config.yaml
model: "sound classifier"
dataset: "synthesized solo parts of chorales (CocoChorales)"
train_examples: 39062
n_mels: 40
hop_length: 160
input: "log_mel"
spec_augment: true
win_length: 400
targets: ["instrument"]
num_classes: 13
arch: "conformer"
norm: "layernorm"
activation: "gelu"
mlp_ratio: 3
head_dim: 32
fused_qkv: true
qk_norm: false
inner_norm: false
moe: "soft"
drop_path: 0.1
num_experts: 16
moe_every: 2
expert_mlp_ratio: 1
slots_per_expert: 2
shared_expert: false
subsampling: 2
layers: 8
width: 192
positions: "relative_bias"
kernel_size: 31
loss: "binary_cross_entropy"
residual_init: "zero_last"
optimizer: "muon"
muon_scale: "original"
lr: 0.014
momentum: 0.9
nesterov: true
orthogonalizer: "newton_schulz_5"
adamw_lr_other_params: 0.00074
grad_clip: 5.0
steps: 8200
batch_size: 256
epochs: 53.7
lr_schedule: "cosine"
final_lr_fraction: 0
warmup_steps: 410
weight_decay: 0.02
adamw_weight_decay_other_params: 0.05
Rows from expert 2 of block 5, named by matrix and row number. Rows with one number belong to one neuron. Each number is 128 + 24 x the weight over its row's rms, rounded and kept within 0 to 255. All counts start at 0. Numbers have three digits each. After the name is the row's rms in percent of the matrix's.
# up: expert up (model.blocks.5.mlp.up, 16x192x192), inputs 0-191
# down: expert down (model.blocks.5.mlp.down, 16x192x192, transposed), outputs 0-191
up.43 131:167094160134114132118111097093103106139107142131147095145134165145083112121130065112107152152106124145141166124153110119140108077108159150122148134126097129155108160153147135103126131117111085102135150108118151140099168140107131157130054127104161127129160107139104125121119071110113118149074136124111156131149144166110101149130147118139124148130138185162126141128166151103131141154146098158129132130101135105119088133128164093120072165127156133105126133106103131109110081158147101134118133100174167139140105101139116139112118116164116152126096115135130151166139174095143157167
up.44 094:134128127142142100138093073124124141141121101146086102166119108164106159110094085095150143170128156154141182118118067103117101138151117138133115147135104154084156127122131145130107150121126098130164120103181138107131093119124127127118129112134145150167105120170144119101139120135092149151091099129146169097146111172128199167121134110108110158149144101155139162127109149153130160131155128081137057137151138125114075130116121087137131123138114148105125115108111143104114091135139104122166142105131118129143123121156136175119147099143130107162124081135146119166139126118095132162
up.45 055:061173150135121163133117153109141096150143136157171141136126111081131112145125128163095125131135166134128148132132128089127103140110128163135106110119118102106146142088139137148149155110123148166115101067154145112129114118104151149072106143123148140153143093117164096130133100086108130144136170160118139155100101102129076114133145149109137140115129134121126105148100168132110160108148104129140156081139099130146117133113142139146134147117120117149119162109149158103163098096112082101060151092141117116109172075155119132172125166157154129127148154139123136113137065131131116155
up.46 033:189112100064119157143099182160147150134138146132117104081137126102166153115104137125125097106117146124102129121138121145102130148115124126145108154101146116135158129128109113089129109082118095097128145113117118102108151130103085129103153131120133134095097170133142159126113113177095147139169152129121124136068166138119160191136137131158127117122101071122118157111115136138128131108099147135101120104130101116114096134108117144159139131137170139141116136155123117127143184149114082139122098135104138092092111134081162141133157163121136133123162129120114157176109171082125076144
up.47 062:144110123144134190131114137112120130124167113141098141098139154113170123116132150149137151158108141126151147099123125116128158151164165099109107157133133141150182120107111149163118127124159117086115137126108162125106095157141123163119124096147105112147141147145168120162107109113094123166113171049131150160116142132133148127134128126125142130163147089097076085106113122082105137139118097132119121130145117157149112157132097140104090146119096207158121137089117112106191148121165106126145119123095146132129121083140123144112120131152125118160096151107094132098108089114095153153
up.48 093:131135130140106102112091100123133163145118092147116132117119185103111132092116128131148098149156091146123146124115052092103140086141138123141105137114090114097139148130169152149122119118161131115172078118116134147167151146137141116122100125144141092136151116171152121082113125125126174091125143094120089131155178174150154116160122118155082167136151148122120164135149102163138098164116160154122129114136158116120079140140093087106150163121143140090097157156099128098121122165125113126150140116129118149101112108079161153115136134119163107132103111127103108117159116115133093145
up.49 047:174129095102145173064110132125146122132146111152109147164133131130107136129085106151090141147127194125120170125109175136108143131128145150135133116118173111110135143155122138136130096121104126144133132087113101142091124132149132133114111142110107147131091146141084138126147143108091129154169132123162098141134158091150132154094153122095157129124053131128109125137091112152144117121126057113131122140119122092153136155085126094131139117124072151106152142162151132164126136073141112087113099137141111178152114095148114090092165119139128129110167113143149124145173115144152118122
up.50 098:137126087140107134138147121156140126131143100163107139099139179135141102175171094142111123101115111178149110107139142136127175131113120162115134118140115118101146178114151120123128122126140152075122092116143135135109133126163128109135111133123113163150188136149135158141151088134136073080103211103136093138119138087120117157138113131178131146123126135140127104122127115132106126151161162170128132147149113130113098177145102101114133171130128154135114121108073153119135114061096115139128083105118099114097172133116104108153158116105127099120096140140115121100134153160127116093
up.51 063:180129080091100127110117150151114130129107099139061130115100154124159143087116109135151160148131121139088145131148095127149099156107130070130115119151122185157110200125158154140119124122106101126165121129144122141150080102102117076151151079120155131130105141138121130105125149159094151175116098134124133111100134120149087147152142135152068125129123111098139126136100112147122140118113122125118141141157077141173087111169113143143098130151135115156127141125094138135141153165157138125151101164110117115130101131119128176109144141169104115147116094131130168136117148096140137157
up.52 142:125148109155115099116150173131151119158142093148103109109132125091103124129100157157113166153102140155117176157097089149134106182121120128136184150147135137162078146106161119158137076145127124159082117127132100122137090108078136171131152127126119119127095128109112122127143107085088155109144121164149180138114158174153114138125162098159101115104124149133088131139138147128165150112125122108117115170131122114117118119112150154123108127113098152157129128122079135126143155151125165137150084104131132100135123123132124151109080117147155143109095094045142111144133105109135127137
up.53 084:100146128111151173173165124122163113117158146136091134124155135113077107149131103124095134104122161137131096108152117152119170111118142155168127132123167121143115169115127094094122107107119140162122112108129111162126156115118138115146193089145127146111137116130115118118146140120089082100124134116115105125131121133121081113120166088142128134145135085168161114088111104144142090077116131120159120098129125168105093097129136172142163108124139180153107139099101105168106141128156089122124140111095140139106118146137166132131146160154172093095136088144078122118133131125151080097
up.54 044:184081123136120192139135101145109142160123148191125128102134136097148113087100117116111116142157155136137111094071112162139103160139138138132116127142120125153095106154138155142141113135106117110158112139152135121095132149093112124083165058131146188122112142137098124123116112107092132139131136157128112143125119135140142103102172159096149114151127124110152132113074181102146101125116110100139141118137094129151147118123138092131122128133120103175130123151085125170171142112151155137094107131155138105111115181160142169132119116105182156114164128137149145097138150128113115152
up.55 150:084152112141117114090110173106096129145141148136092182103120111118123135098123180153141107099100110135121066157124154106115149134134146165141138131096128137124139095116091155118134090159123135091165116131159071155128095125156122123157126116112157147109107085100140138142147145139125144146119151109117153170167132095120104118143117189110136148133134101107122145156114121174131131156148104111101134105119115128122089093148123124137121128152113115137146134153115112157113096111130086121112152148146196092133116134174146154159133131111099184150131123130110095130128193089113126170
up.56 036:151136095153174134148151110061125161109097117157146089086151114120134122120122106133112158134175114106149159152123159134115169093134131127089114151134106087118110128142138111116113130119140120093111146075090141137136093123111146141130133117142119173102101146116109128189169113113120104174188140085108121146130142090136131103115151144108090137112110122092161165126137149125139123118131167176120144172112077181122132136134162125137157145164108182127099095115128139123147141123155074134147132124113146142135123138145119141099106153113148099136120101135145153171127113100155101111
up.57 054:120097140120106176112128124076113200120132140141102127098131116106110081127143161168115185129109141149152141125117130112160103116111127080102132141111163102136143143126104112124119128110135159132138162099148149114135093152117160113159083126149146155081129100155110150168137129130148122138099139109139124144116084110117124170082178135062125145138098112156086138113109109143161145124103168127097091156120123142155125097119135148145156094162104166172086089134175128124095144141117126113114139140188113132145119109144118112112103138113145124134115145136134174112088114138120136113
up.58 077:138158116127172130131117103130117123084126122124108108132114140158134143078130106102167107170125141171126162131136087131138112124152118173132118153140124070108139125096172114115098158117115093106142136122165131108135099084133123113108132157118146102159129113130147124113099098168118123146107108168123162114114108165131172156128143143094104139148126151135127113139130112165130162155156146108107105122159135158123128172098101084170096133100162139122146143096123144117133097169113101102157127133083118110107113115127128123115141096152091105194078154117108111158120115116106126211
up.59 183:100170123098099112107138109129143110139145155153125072124136176140130136140111130117122086126136144139155137158088106117171072080130110156102118145129168162148149154190123151129126152112153126121119119145127128116142119127133161155087137113113142157090161125151134105155110109160157126137105160126142092125110130119129097122126134111150133141117184140133105170163112152104105094183154105169153110125123109101104129136138083088138151152122122118094150144145147106114137104098127100093119168066119185101154109104126120149076141091140124132114093133142119137143121129083144128160
up.60 110:090136115131136172104107122097125115153149119097149073144141145102093174127154124132102096147119134113113144103145175102118090129114146131108094141105171160130103160116151151110121132147124158141139103119119154185121130130105130117122145119136098168085146142151121127106129092142089128108150129132110145118134122091147145122118108143114154136100115161092094185107146106142123104146091156136104116144141137110172133105151099148165148115098126088101109136138118136109135156130100135144164156115096173098149125120097141107181123178077144107139122173129129140157076161147176088121
up.61 060:149136114154089190127109127143111162141141170115121108144090103116157121104113144164140137124146172130140123149123179114141170121103110141153113141129124126093122128117153114199131092104141176116105116075099114100149109092127097115129160159124097129117124116127125111105119142160126107145126156103139141104072137154134127152110161071150118112086129133111104109116127138150145119141107177080128159129145147135163168145093106170141107098155106071125091183140131096112123157154140169134135138127126125086127141142134110160120147152098101100118122134111115131186129139150130120128
up.62 084:149120106167148141167168121086147131097161154173118142141169123125093125112145091189082105131132123119118154097126139089150115150133141130120066180102105072107137152125132109162140120142083165112095136105176141100108140136120137137191137142115087120128068144137149141140145137139146127107130158081121130127134117121106188129112145113110103144127129138105137102129133103125101154135100144128136098087151140158123136157138081129128130139148117121169133111116121089117109117122130120142140099134132117148105162108106116119151108160093159091136094136117139152173127152192113120125
up.63 167:099129129117143096113137120121145124171135129121123111134138113157095155098107094179135087118047137134149086119121110119144106161109152148141159141123136154132091060114090139116144134178140122111112096128123164111142131139201106112124128102077125155120131111120118174121148138125122145085121128109115128125123122084079147147137122139115139180118140133136065107124106154118134126124176122129159148116140105158162132141080145123138132122169114116119109114162150100130104140137145144156081160149181141119120134123111134152164122116137152140098073150121159108102110143120108160154
up.64 136:105129142086133144126115134076094129099115155106138148101139165136124113144093136148164159110134107119117140112121157121097149141136150135145134148071135122108153128081150154132123105144123106130157124099115122144131106132132147147158138125110154122169114101119140107126141158113159109186121095113080140143139118105126153132114158119116136132178119094136138147109133124132168150149108126132136174071136145097080065138138103123121107098120120149099109139131130050134177118131164086130121152154126170129157078125155142121118127160153083102157184143156131090166152100133095126132
up.65 095:123156123142175110116155118100139123064154106121110153123134086085135113123165134133100140163111135182099133114113118110155143143142138099170171161134133134149120127126102151165145132102151107154137134123123110134107149150148125120195102156149140112116103124115112144140074139098100176112155091138104153145117179151137088129112167118158125097088086137097123158156107115145200122133095130144111144126115120123113133150109149118128123152128165096121144144107119111112128173120119128147107077100147086106136131122102152126139105096102156126168124090139133138096127118080147120175
up.66 134:174103123145090129112089128145120167115163095146166104116172144144076134174147129098104156102161102160114132140127094144079140115098141145156119138093149121112098173146150156146121098154116099097164144139122128131119112109117153133129109151115128096104132110167120126137117123079160124142116135096168144111080134127136181132102135114132087160176110121153137115101083095151126148105117153115129153133128148159119093156107132137051113107119164142132132081135125117142146136117067111128121095094110120148165161122145123128152141126160111100120132113137136146124169149144135165146
up.67 082:123088136150134160178118147103117096137090130164136100135124102126103114108096096134086139099162075129139121101113135094140151134143108146091099086087146122105173141123128135143119105159151131117098133123174166140111073126151162113131125156157160098166126142149146101171152131132116122138181116128127102138148116098122133170134157121118132094158126141137145088171106116131126102126115103137150084150119146158127088126101106119115128144125159187133137120150119167152170163084126116097155093117133114128117138140084147131111103131102141093148127155128086144098160114175116144106
up.68 093:141123116109093118179141113128168132155149152167105130133136122095103135119134112155087166120137127143142100139152171142110133072109176131100119127138125107105148137112128139134114109125133159173100090174158143116108148098120112110147157160123132110155133134124120105094162167117161086092133141115157107135109112123082134138116092115131093136126145114106173160126099123121117127113108078096153094111116110181104125166106132134125096129159124111173126112096143135158091083172172121158105130110102136106147141165160128085129123106128132120120102124174174136151141119134155068127
up.69 083:153120092144116188140108121141136110128144125134084144142140132096136128119129086152131121118115112143116149152152103158122128159101163159159088089128150071128110117137145084125155150147107098108142120111144083147100114094106118140082126142120122163123133142111110104159139139152120134116142141141153120129100130121125165100095146156139131159144108112101165121145141155183149143152153148106099116121113099125157073159054127167139095109157105125117131132121182123127144118137066174102126096136120123114101156113116116112132170132120136133118103138165132163160116107172171139074
up.70 115:148119115159159105114129106141104111159129115152125106160124141175159139084128140130134159186126138156113048129158124144124147109147128154137151109071135145169109070120079153115124115172122138077116070086104131106078123147162104146105133113117104153169114146109095168142122107125071137127192138137120146107103146114107144102146174140111148125117131117127113133126110128154147122129131130164121110145145127148155116118136148138175104126170129117120156151118127085125146135143128131096097138127148155157144124161111152125101085161102126105138119114124118126122128131095121112179
up.71 052:118168160147129161136107143102105130125100087128089133102111118123134117087106124153123132095144144156121117129110137122140116126127116129097164107121177093140086159196137132134109129148096142166087172116152158149152121157104106112123129147173090155122104134105110139150084124119110136116100186168151150095123109110123110118149151137140161149108105101139153146103088100153147119106112130132105123138148130104149115163131136134137145095124074129167130105146169127133192112118134151101087145117116107099153089110127156090122120134103152088121098142200141135099136155101153126134
up.72 071:155140155127116132140135130105118156151127115129162120134147122115077132125111085156067133178122174132169107117133131122124118148096157169132098158143160081137114111172139134138126148149109101104124146079122140117133099093099141119123081108120112130120094096144097181151135124133122135164092168155100138110099125141128116075151128106118149081163143121124112143156124152100166104114148140127122162175119136093191139105136157143126079127115157115148133115110165116115155128158145122122097093138119136128143099174102129164103096128128113146118144101106135148107131141115121102200
up.73 073:122107127086149134145104128154125121136126136140120124153154098105143130119149103134119154106143146153147131131134120121152114126165143173116145137154129080061141087183175130149100140142114139090139112109118106104095129089115120118122150139150151114096121103179121135141116143122051132122148139107144115146131135124159151127129134118110178118136152133089140140134086136132136152085081088120082173111120106130092145200104127150173108152178103110147138145163169106156124113127116128104110081131122129162135146124116151174093104122099127135110092097149122148155134125170133110110
up.74 077:117181085179151153107114121143121119154158159109082119195147064128139112123081120175098164139132153138150065153153094151106161132140142136125099143151123098106157122162129131103105123126107168097109090131121117140107163150151136169132147130088138124138119100115103113127111123112107158097143151130108117163091097133175134097111130104124108119106137140105150133149102178126155128116152119104093108134124122149158128184109117137149139137089122128123123096097173127137142097089125167121083107162081116128131140140157133140095133139135157120131111129102110125099112144129117139150
up.75 078:152153135119130104150149139150125115165137077137142110094098178138148165135118081173106104168143140103105128134118129150106108105095121112116125138129171099094146120149142170136160078122116134134104140154098147120124104128095115122123184167121117120108148141133123127120111127105106137092134129166107133157155149092155130101117190132081165130153171101087157138095084151146153121110131141132097157114098090133143153132132105122126122113109120094101131112109128114132101100107123120158120132190141123098097134091079157141161109157135126098138099162132159139149155108171174131122
up.76 057:145123114142145145113117168109084140128135151170129134146139117123126090150157104087108156151132087139155124108135074081098131141140123219140131093095117131114129117167146094124147089084116107109134124121155116121129113107122122166156153138133112114127105130143080158160131139157107112110126153097114105129099139112134110090142174130117142115183149088154103118104093165145172132105133161124140141163169109112115096112093171098141110112139101142172151140160136088169111149127157133096107109126143118102100151104152127103127107139117095151125125115164128155107139156158125107114
up.77 089:109120120114106145161103164193118149112135124133123105153137118156159094148153073149133167129124096171094147125111109096150099095121145142120139122095119147158148127151127120144125099115149110132112154171123112147111118122097177152160144155080109109163112143118121129157155105123147085143130156151142090163117109076092093132129146121141122104173120141147156083121132143145132137149068127096124153161148119125133144138108138102155165115146158113109156118109153131110147106089142100144094128064085134125127170128124100143102100150155126099105148139161113148091123150104144114089
down.43 111:172148145103170109176129124116116146094123093141095126139167106167104154134162113116110131131097169152182151092126184100142130134123154116130128108109135095126163083128121114086147172113100141065133161120126096140130122132134132097065106096112125154159112123143112118129107121135145152106110156117122158152105152141077157151148124121111135097121157110109086134144120143147098144151154128095086127121110120144154132191086129127177131096160153112115159123143150111100134172164151114094161137123127155158148120139129128096131128143101134138113099087126127134110104127114154154131
down.44 094:113129165140164100167078094151150147115111127116120102140132156169084153079136072066152122147116178105157143156132133111113111123142127136114138163096110111134126135147141094104096115135126153155171126128164119102142108114120125123126107140118124104150096116156127104125104104140140147169079150123139183096172104175115150163119111116116083146136128134170124145118133126147144128129127136106127073151101160113104142140063137116139154120101132136118110101101102145101101102170132111138147148126112168138127105162135121112170109123133071115145149151127159123119130121130079162140
down.45 066:137086150161068156135116097134134135144131136119119175146133102117118104146174177162121093117094154079128098133153146130143134138087115162153127083137094129093139143102066149151141145151124126153099113141142188115124118114132181149133085128128120140119155106103120135115150122102135141120129109145148139124113132133120180130144129104127145190141098148094137152078152150072137098126121124110107106123100158149119140117128104139109146105121107121147106126177100175133135138118124139119132119102152151140147144134150171114132120110146154216083114109123126108110133100127136162120
down.46 062:086117141112129087137122090179090098134143102111135154115131093141136132151122138123130143114170136114111121152108154104149149142137118078169129151101155130129120162082123145173149153144119131143108158100127129123197123138130135115102111135178135105119170117128112113177166134103143123110126130126101137096102096132136113120157082111111171124146150106126163148146143134113082167115132122140149142159114171138144090171128134114153092153134121138139161142096156184120066131120117162098128140164136140138162117121113096136154101129117111126133083127151135110099112077156093170095
down.47 082:082092124160112121131128127148104138105099125080155154157098153134101120154127176129117130112112137116116087121133133133112101127123117137151122135149145166173079143148136098120120129149091128103103124134126169136154145108183140120156121128111151105137171120095111129124181103149130136075129119163148108083105124159127124114170113115129136134131115120164133134151136128079097127112128149156181156125112181086155159151172134110128123104162150092088163125111162132094159111139107086109161134151104096133139136132159148061130100154145142139131137148125105112110107096158099115093
down.48 094:125142120170117091133113111167136116064146152144141118112077130115111122175137125101193104131076146158155150125164103095108137131131123116113118161119166147095130134077117146104121114162131117124075126148163132115111104157138133160109109144159123150095144108135120098112148117112151099138088183112109117158165142146121193144129141125133099180099130149149102142099131131135172159097143128117120102137118138080123104146128137104127157137080155110122084112139128127135110118082115134163137160119163137123130124120160134138160147083143113133139135137149116090144121134094081098123
down.49 060:155117140136164108115162094141136119124116132139135141156120130149172113163124153129143140137126149130106139126112092138107099079089169115141152151105127144130133102122139142111161152112125153135131121125086119118151167139074123158160082132167107114096170163155135052141139099126147124134205156102135119138167150148107160137109147120127085115144129167133115134112127122157098115090131147145163105114138146112132104107124144123122102121086129096150131111112128120186118139106065150122131164136159141135104147140107127133102149144104100148122119179165142070094114078119123151121
down.50 094:147122151159123127097099147125126137118104123139157144084161140140104167151130154130152151147132103145118146182084116134127107071127089129121142085142129101138108108132117090106134157162101179138133096159141127058125125130128161120102132127097132144110111136133170119098174172161115152117115108122151151149102148110146125180187130131128179144114109148138084143095141083145088125125140141075125117112084135105174126120114133174127138087138124169123121151122113112140141142118122122128132114108152106145126164133139082164156096103089113118122144131118147129107105144112175130097
down.51 081:082138097153143138152151128157147167113162107090189100131172087142122150142180097107120189124169165101148065165141134125145100108153153105102124128136119121134145131073128104088133139138133161167123134075101162111132156114135139136124144113105124142120117087124103111142096137172137132106098145163116098113156128127149181165104117133114096131103129138144150133138164100103098140126139118131121122137134131087119139165107152141129115128134152131143075091106128104145150155103130127164143153107156131099093150112098103098117127136154135158143145133107136136126095093170138138108
down.52 141:191141109136139125156129096152148175099125117177143111101145125097131136117132087116091132133160098149174125142110145161130113128127108128119186119129128090106108165137123142141158086093144132099133117123109110096085173111117157170131104144119132103138117083148128120153124093101098147120110156104082131147120141111184081133129113084109142134163131123154135126116135086138105123114126122100110142127118153123105096132147163109089071112142143164102155123153101130144150158152103118145148078101153133116129166135138140143138113102087142182154145140114114154097165133127155144161
down.53 097:151104113138109112095105103065120148093115120132127136085117137130148141128084124101120115141100082136111126149101129137168093146123125145146157147167133101114108088142127138133135189151112144095094162113168118100185117119089107118119142128152130135085131171143174124116118157154142131206150115132152140121079122135138153166124072147134153122135115141109158178107159150088144114120141139102113113112106117103159150106147146146148130129142129103144116136124146131109168141135078149121126161133120085117145171129126135093141104122123117158136130149096141148112108132051117121143
down.54 055:106132134145084128121117139135150128173128135117119122122143134127136096132174158144156149146124127074118102123098120172109069125138152098121138150130119166119120146090077129131107159136092107185133106094141112124143132133102110124136120120136153129142110124128106076143095132109159127087144124134122106139186157116139175111097115154114123116106101147167156127147147174098111120096095098113144137146122102133165124167098170144160113143079138112162104147119147101141087112098126144105136117185134157117179125107129106097108138148123161098115146187134194110125115119138129115143
down.55 131:115134146156161111132146117106124135151102174142107102113149131119130116150112111123196151155140152091186085113139093140122144127125109143150186123128114141108138170137096093141111144170090117152172136140171113140133125106134127162114124105094120128167118152112119165133119094154101166132122126094140110115131106138123103185123150094183132132163121106135100104104113147125104144095145098141132162110146142128143116130125156095131171097140075126077127129144114141133130098093155165150118158111106135097135118085152139147118084122081164129072117154136119149093130115130112153113
down.56 058:141096130115142146113118138075118121154132115125114175145132098144133167135102167106089148110173108133104098136129156125135193152156090082115088133109106092109129153175151116140132123143137102102105119118099130108143109077059138139108150166164128151125117127160092117133154114131139145124089152168123171148101133134133104161116138112166134130164143110156120121089165114075110118102148121155171098081155128134117156103123146129130127111163147137117151131117144131162097124137119134155100074122102153113181118140166135107107088142142159143112119124127168133127127103115119112126
down.57 064:109125164137087149112137096154130093153126128147168153134130131076097147115139117143128114114152099133143130093150130128122136113165098118140131100130100097124160184129132148093133140100106122144164160108126172083162139160121152127130091152139156102113119075149078097097133160086091127143135149137164110139157082167134116106130106136070155134083166135098091151135128139134167116094123093144087122144151156122112107127123151146130133158154127120167132105145138153140076120110156136126142125062141137130126179139136127112122122135138104116141128139166128101154134122114061118128
down.58 088:131081144079167124148131109144123128095119148110113096141130128129084156161139074107156160146160153130125107140108108082106116106129136143099096164131140114120107119123137162126198189134099139117135141118130139102158090135112100113129160123107125127133083147145121160100119172128144109121101128154138136075152119147125166159150157116111151098147175123170116117092116121138152144157091162108131111165150148121085117139092113092146114150132117158107112101119143161097104124190112113153149138138118116146120107144140128135160098108165114107093138127116176139169102126128105142094
down.59 169:107161144103146146073110133143150124095139131158077091120100141125134078103131123121145106143095128153183083162142139120180107126138094156142091141141130166127114108148134108120158146134175109102144096165114148129138144110138144158126105093105158136082151115162118132131123130147146139143113156116105108131104140177133127136176116149135064134117164123119122157112085160137133081138153105139120128119054140099113140137130105086099084168137150131109114130147139113152152109145122166132128184089142118149119112131137129144101154075113109137135134104143135132113136149103145147161
down.60 115:131137137102100096120147156131157157155130163099112155133117164134108142116137113103166130106091120135140161134117083148128127136104138146107188119147111099138146085105122127144131120150116096107110129164122145177163108150109145161122114135109143134103152124126141169078117131133129128099100172139141150121169171110117135088129125133187165165150140107116107128068112149130111146107128120103154114091109063163178145088173138106129132138099128119087116124135090157110092121123113123115165124147144144110104128159123115118116176127106164115118069093139139103103099154163121125127
down.61 072:107124172161086137120129101172133113105140150125099127133125154134133143113170151073111148121152122122078129119133133129105103131147142109116101160124094086180115136160163139153102172137099121122137128150117145115106115118126161175150076097162093161133153105149112166167152168119088106075122144128109115135116110131132110121123111115133116117169125137147169091120154063147143152117072135132167131125122162117157115139085135143170121133127096103103090122148125137153089142117115152136109135130106185137167133145082137100111167120142129107088132128104108156138146111135117126141
down.62 100:141134136112166098100104146102105109115096121133114128117152134123105117120104173120140109136112104125119151167138147148137177108163126110183147130120119140108119119130142112145107140115118114126185119146101123140113117149127120127107125161127101119123161175127154136124126176111131134121159093102086120106120125109141093186139115134144123127109109176159139102102074107170141084087127121098118129135107146092135137141118143114125151171088164137057139136158082114151117123133144131102119138116165111139153149136113173157151111123150083123206158130125140123091156083079100151122
down.63 153:101142084156141133135096157151124090113124130138138106082105159121099113094168116192146102119088140109107094133129076132098150114101111142126176107146131155097118169143099111153102101130138125108164111096108114116152151123144142100127101122120160119152126154143154142147118116146129130162127134103139120135142123131127095184161181126167114150072113129118172095147140136085122126154163088132128130157169137170106125137101113129123138137135114150134097103131125144147119130095122161140099122170124116099117116104132114185096120116130129128144119076164107161147194122145102123163
down.64 129:094089158136183118124112154138090109130118171112142135164135088123127117089109129126159131117146114143129140176104133140114104123111115144148137135126100150123105090129095117132085133152105117126124177145148105107162111107121070136117121100160124143156121087073152164082123105123134133130114114094111121141135101155097129146167135124119152111149112113149150129148135136149124163145148105126105121140141085131173091155186160100119161105130131089088164131128107164117134127075151125142132140127091144115148112126143132197150109158100129155087168160127156119112145135108138161179
down.65 102:101115142129162129109171134150147146089132132133082122145100111151135118142103130127118121107132132089098099069143178118163125134153116116101149118120131128082140184149102137121157141118189119126172099160148105124103145125152114114172100153142136089140103084112148127125095116104192175115134158168114116122103128140161103124131148105078110117124120111174074129142137076153122138122144147116149120161102119119113157105137144093098134141107142166116114127154100129147124152174081123126148113120149107140098132146134113143173136119121134126170105112143151090117105133159177117138
down.66 108:114144133132135125152134154114134129108134090160101120124143138154133063132145108136119173122144151171124111092108177126145090142110147150118165088173131133133171130120161137128149117113196143091120067164150105132088105113138125142089103135141130090152103108148131116132105148108128141135173159112136147128131172094158084087178140117159113164155135143114141150114143063135116106161120127140114112092095143167136127116102124132137135147107112148105125093142072139136143136116126121144121137108098164144102165111150133119107132130130118181112098107126113086121120173111162129106
down.67 088:105161141122138117143108114112100118179098111120113143113153091095184112122141099155123119117116168159121126134127118148151159111081118156118122118117119065141133099134128134116124123128114121138137134123141095079142127104115090096144131090100107152096107134116140178127162109109133111106083134135148145139143133166160136124182140114131141141126104194126160104129159135140101126134152140115124137088061105082104118130118099137121132135152115101164164150141117139133148136104125174120131084102083135130129139116141139160144157152172183097074140112114118149182086131093136115125
down.68 087:120094108127144177109151141095144146143137139103128120180148116106136177144129096128159131140124143135126153090111124165099152114118113139167104127137128076121064140154126104151149162102155121080155153117129118119101127153116178135096058129138118103091122138141142156087114119111091173117148101130126125139141140125168105135168168117118157128126026142179111079164123154116143129122176129120126149152116107139113122109139144137092158121111126158137162129107122136116114162115120121093134138139101094149115128141140078119137138128170134147114150128113099109121130117113131145115
down.69 094:146112133107129127141091130101123159125114159142121128095150137107136130136120157116127155149153151111093097143085108078142137120086126103070159094107092127139162147089139099139136109152131123121134126118132111115149115113191061115164142177116133127137146127146128164094171153123092143087146189137118135111145139170154128129120154153079101089124105130118098147126106121094175174113105108107162135200109152108153111121120098162123117112162089135136122167150120127143104121116122088104127124140107138151123110179127115132138117124152114115106151127165155140123127147164122134100
down.70 116:127121103150132138105138124098119116147097148109108108094099138118050132079088128104089116162132133129097131179150090146156132113115145152136137137127122158122164185140120133184090100107106131194144109134132107131180145099158175149142131162149156163094127161150092125135123094118109152122108096131178135115119122131093120104106140121112129127142107135128157164113123138116096126158140109122157122125144109129127061145157092113134108169116177139128090117142138169130094076127143132135142103168148108134115127128132143143105119118130104079130125143153100127097124112156120146139
down.71 073:113109123108129143109152112170138103162165138102110139161108124093112108106107178122135106130120123093081108128162111142129128136115153102142132123147133156133162143116103132130176149123118119190108078123114158103154140093126114154136106158179081116134137157113133100109116115125122149141120106111137093129113141136132068102122118151128113107100163149196121145133162168185144125087112115102128111141142147126141124065152158148100101131129155129170085146155149120147122145136157166121101168131143101142111133105156134127110139096141123084113092132118143138134157106155130082078
down.72 077:136117156162147151157107156178106137138132067074103107145106138168126117124127129156141133088110101138084163165114106148145123103090097143127118163170100137117154103099127089104129151113116134104147104088142147152108116130115096129154115083141113099158174129175149143142150132132156131067173115091157146116133101136119124113150120144065158093111107152158134113143138150123102137144146118144139099068092137125144138119151074100113121122140121127124162136122134123111164118108143104093157137186121120137146128088114115112127133150134154108137137143143127106165166127143105147108
down.73 082:120119146188103127112147131076111077126158135107110092148127118149114119106123147088095129144126114108085147131126118132124139118124127104172130159120099152105164152135151116114097140141100155139127102119113128190146116131150146151151159122107092112090147125149102125122149135136142124098183137189130175118111122099119123141154131112123092140134169158116149159163127110153086108097120149145132098180119165117125115127107126126087135116111143088111179178143144122110102148105127087137113125136195156112141117144154130093103094141107129084144105167117127126139136070121100140134
down.74 089:113114105127115119145108135124113153130113157092216135119068182142138111096145160098166066163162122146122170151139127156135162114103087153129133121124145158118086105142137108145126087182119128147105158132120125125118119087113117103149148110105114149129136150157158127147129102126144127093115105165139151130143141128129103112134109130126110184132084106138137102110111116119117109108108138129134125110156115155141106110180134112133076124134131105126174132146084155132131117162090119095174126145123136158132093170149094112094107098159105105143132128155098166127157119148165122119
down.75 097:126118155095101145121147090073174156129146161088148166140152168104113124095109118092100120151140159103106117096114139138158097131108115116120158130147107164107159114101159131148108148103128164117129129116112114157127118142124104142111159116086139133101143191165095136156130126123138159129093191139106119077141114132107150087133091153164144142124131154127144123147100120143087160148138129139168096101166152151108124101146131130133114162126128098124097162132098122105086093095114113135158107144098138090145133154117099120135166169127174146106145136168141130116159127130116134081
down.76 066:112102115114139151122089147124154121123108110102111075158136115114130146117113146122144079157094144153131124132123081170142119115100128138094111139162107167128149146093140129111087124132136097142140121161115116113155124130131142102141121099153149155092109146134153170085137156148136139087131161092120168130102109145127152147096158122141111132072162124141156182136155117151130139158100151117115093110070145090166084141094121177134160156134139099176126110131102141095121148110160147094124144138113149079161154120130143150106152143125175134142118107121174116185117142111140112116
down.77 108:178129133138140085155101121099149136139112111114154155120121174120140101107140148145120104135178128147140130190170112169144153140108157102128154113145151075152119122123126109145091076099137144105137118100106134080142138103129113120088123146148116148110133133149120099147144101120096121115095148069136150147107129136180151138149135145182109155123130141112161142118149133102090090172176153176131109098140128137136104109117106153092111135126114129137098117092101159152112170145156147117143101154136133128137143104086193103134137123098127131100096110102080124133118113136116159123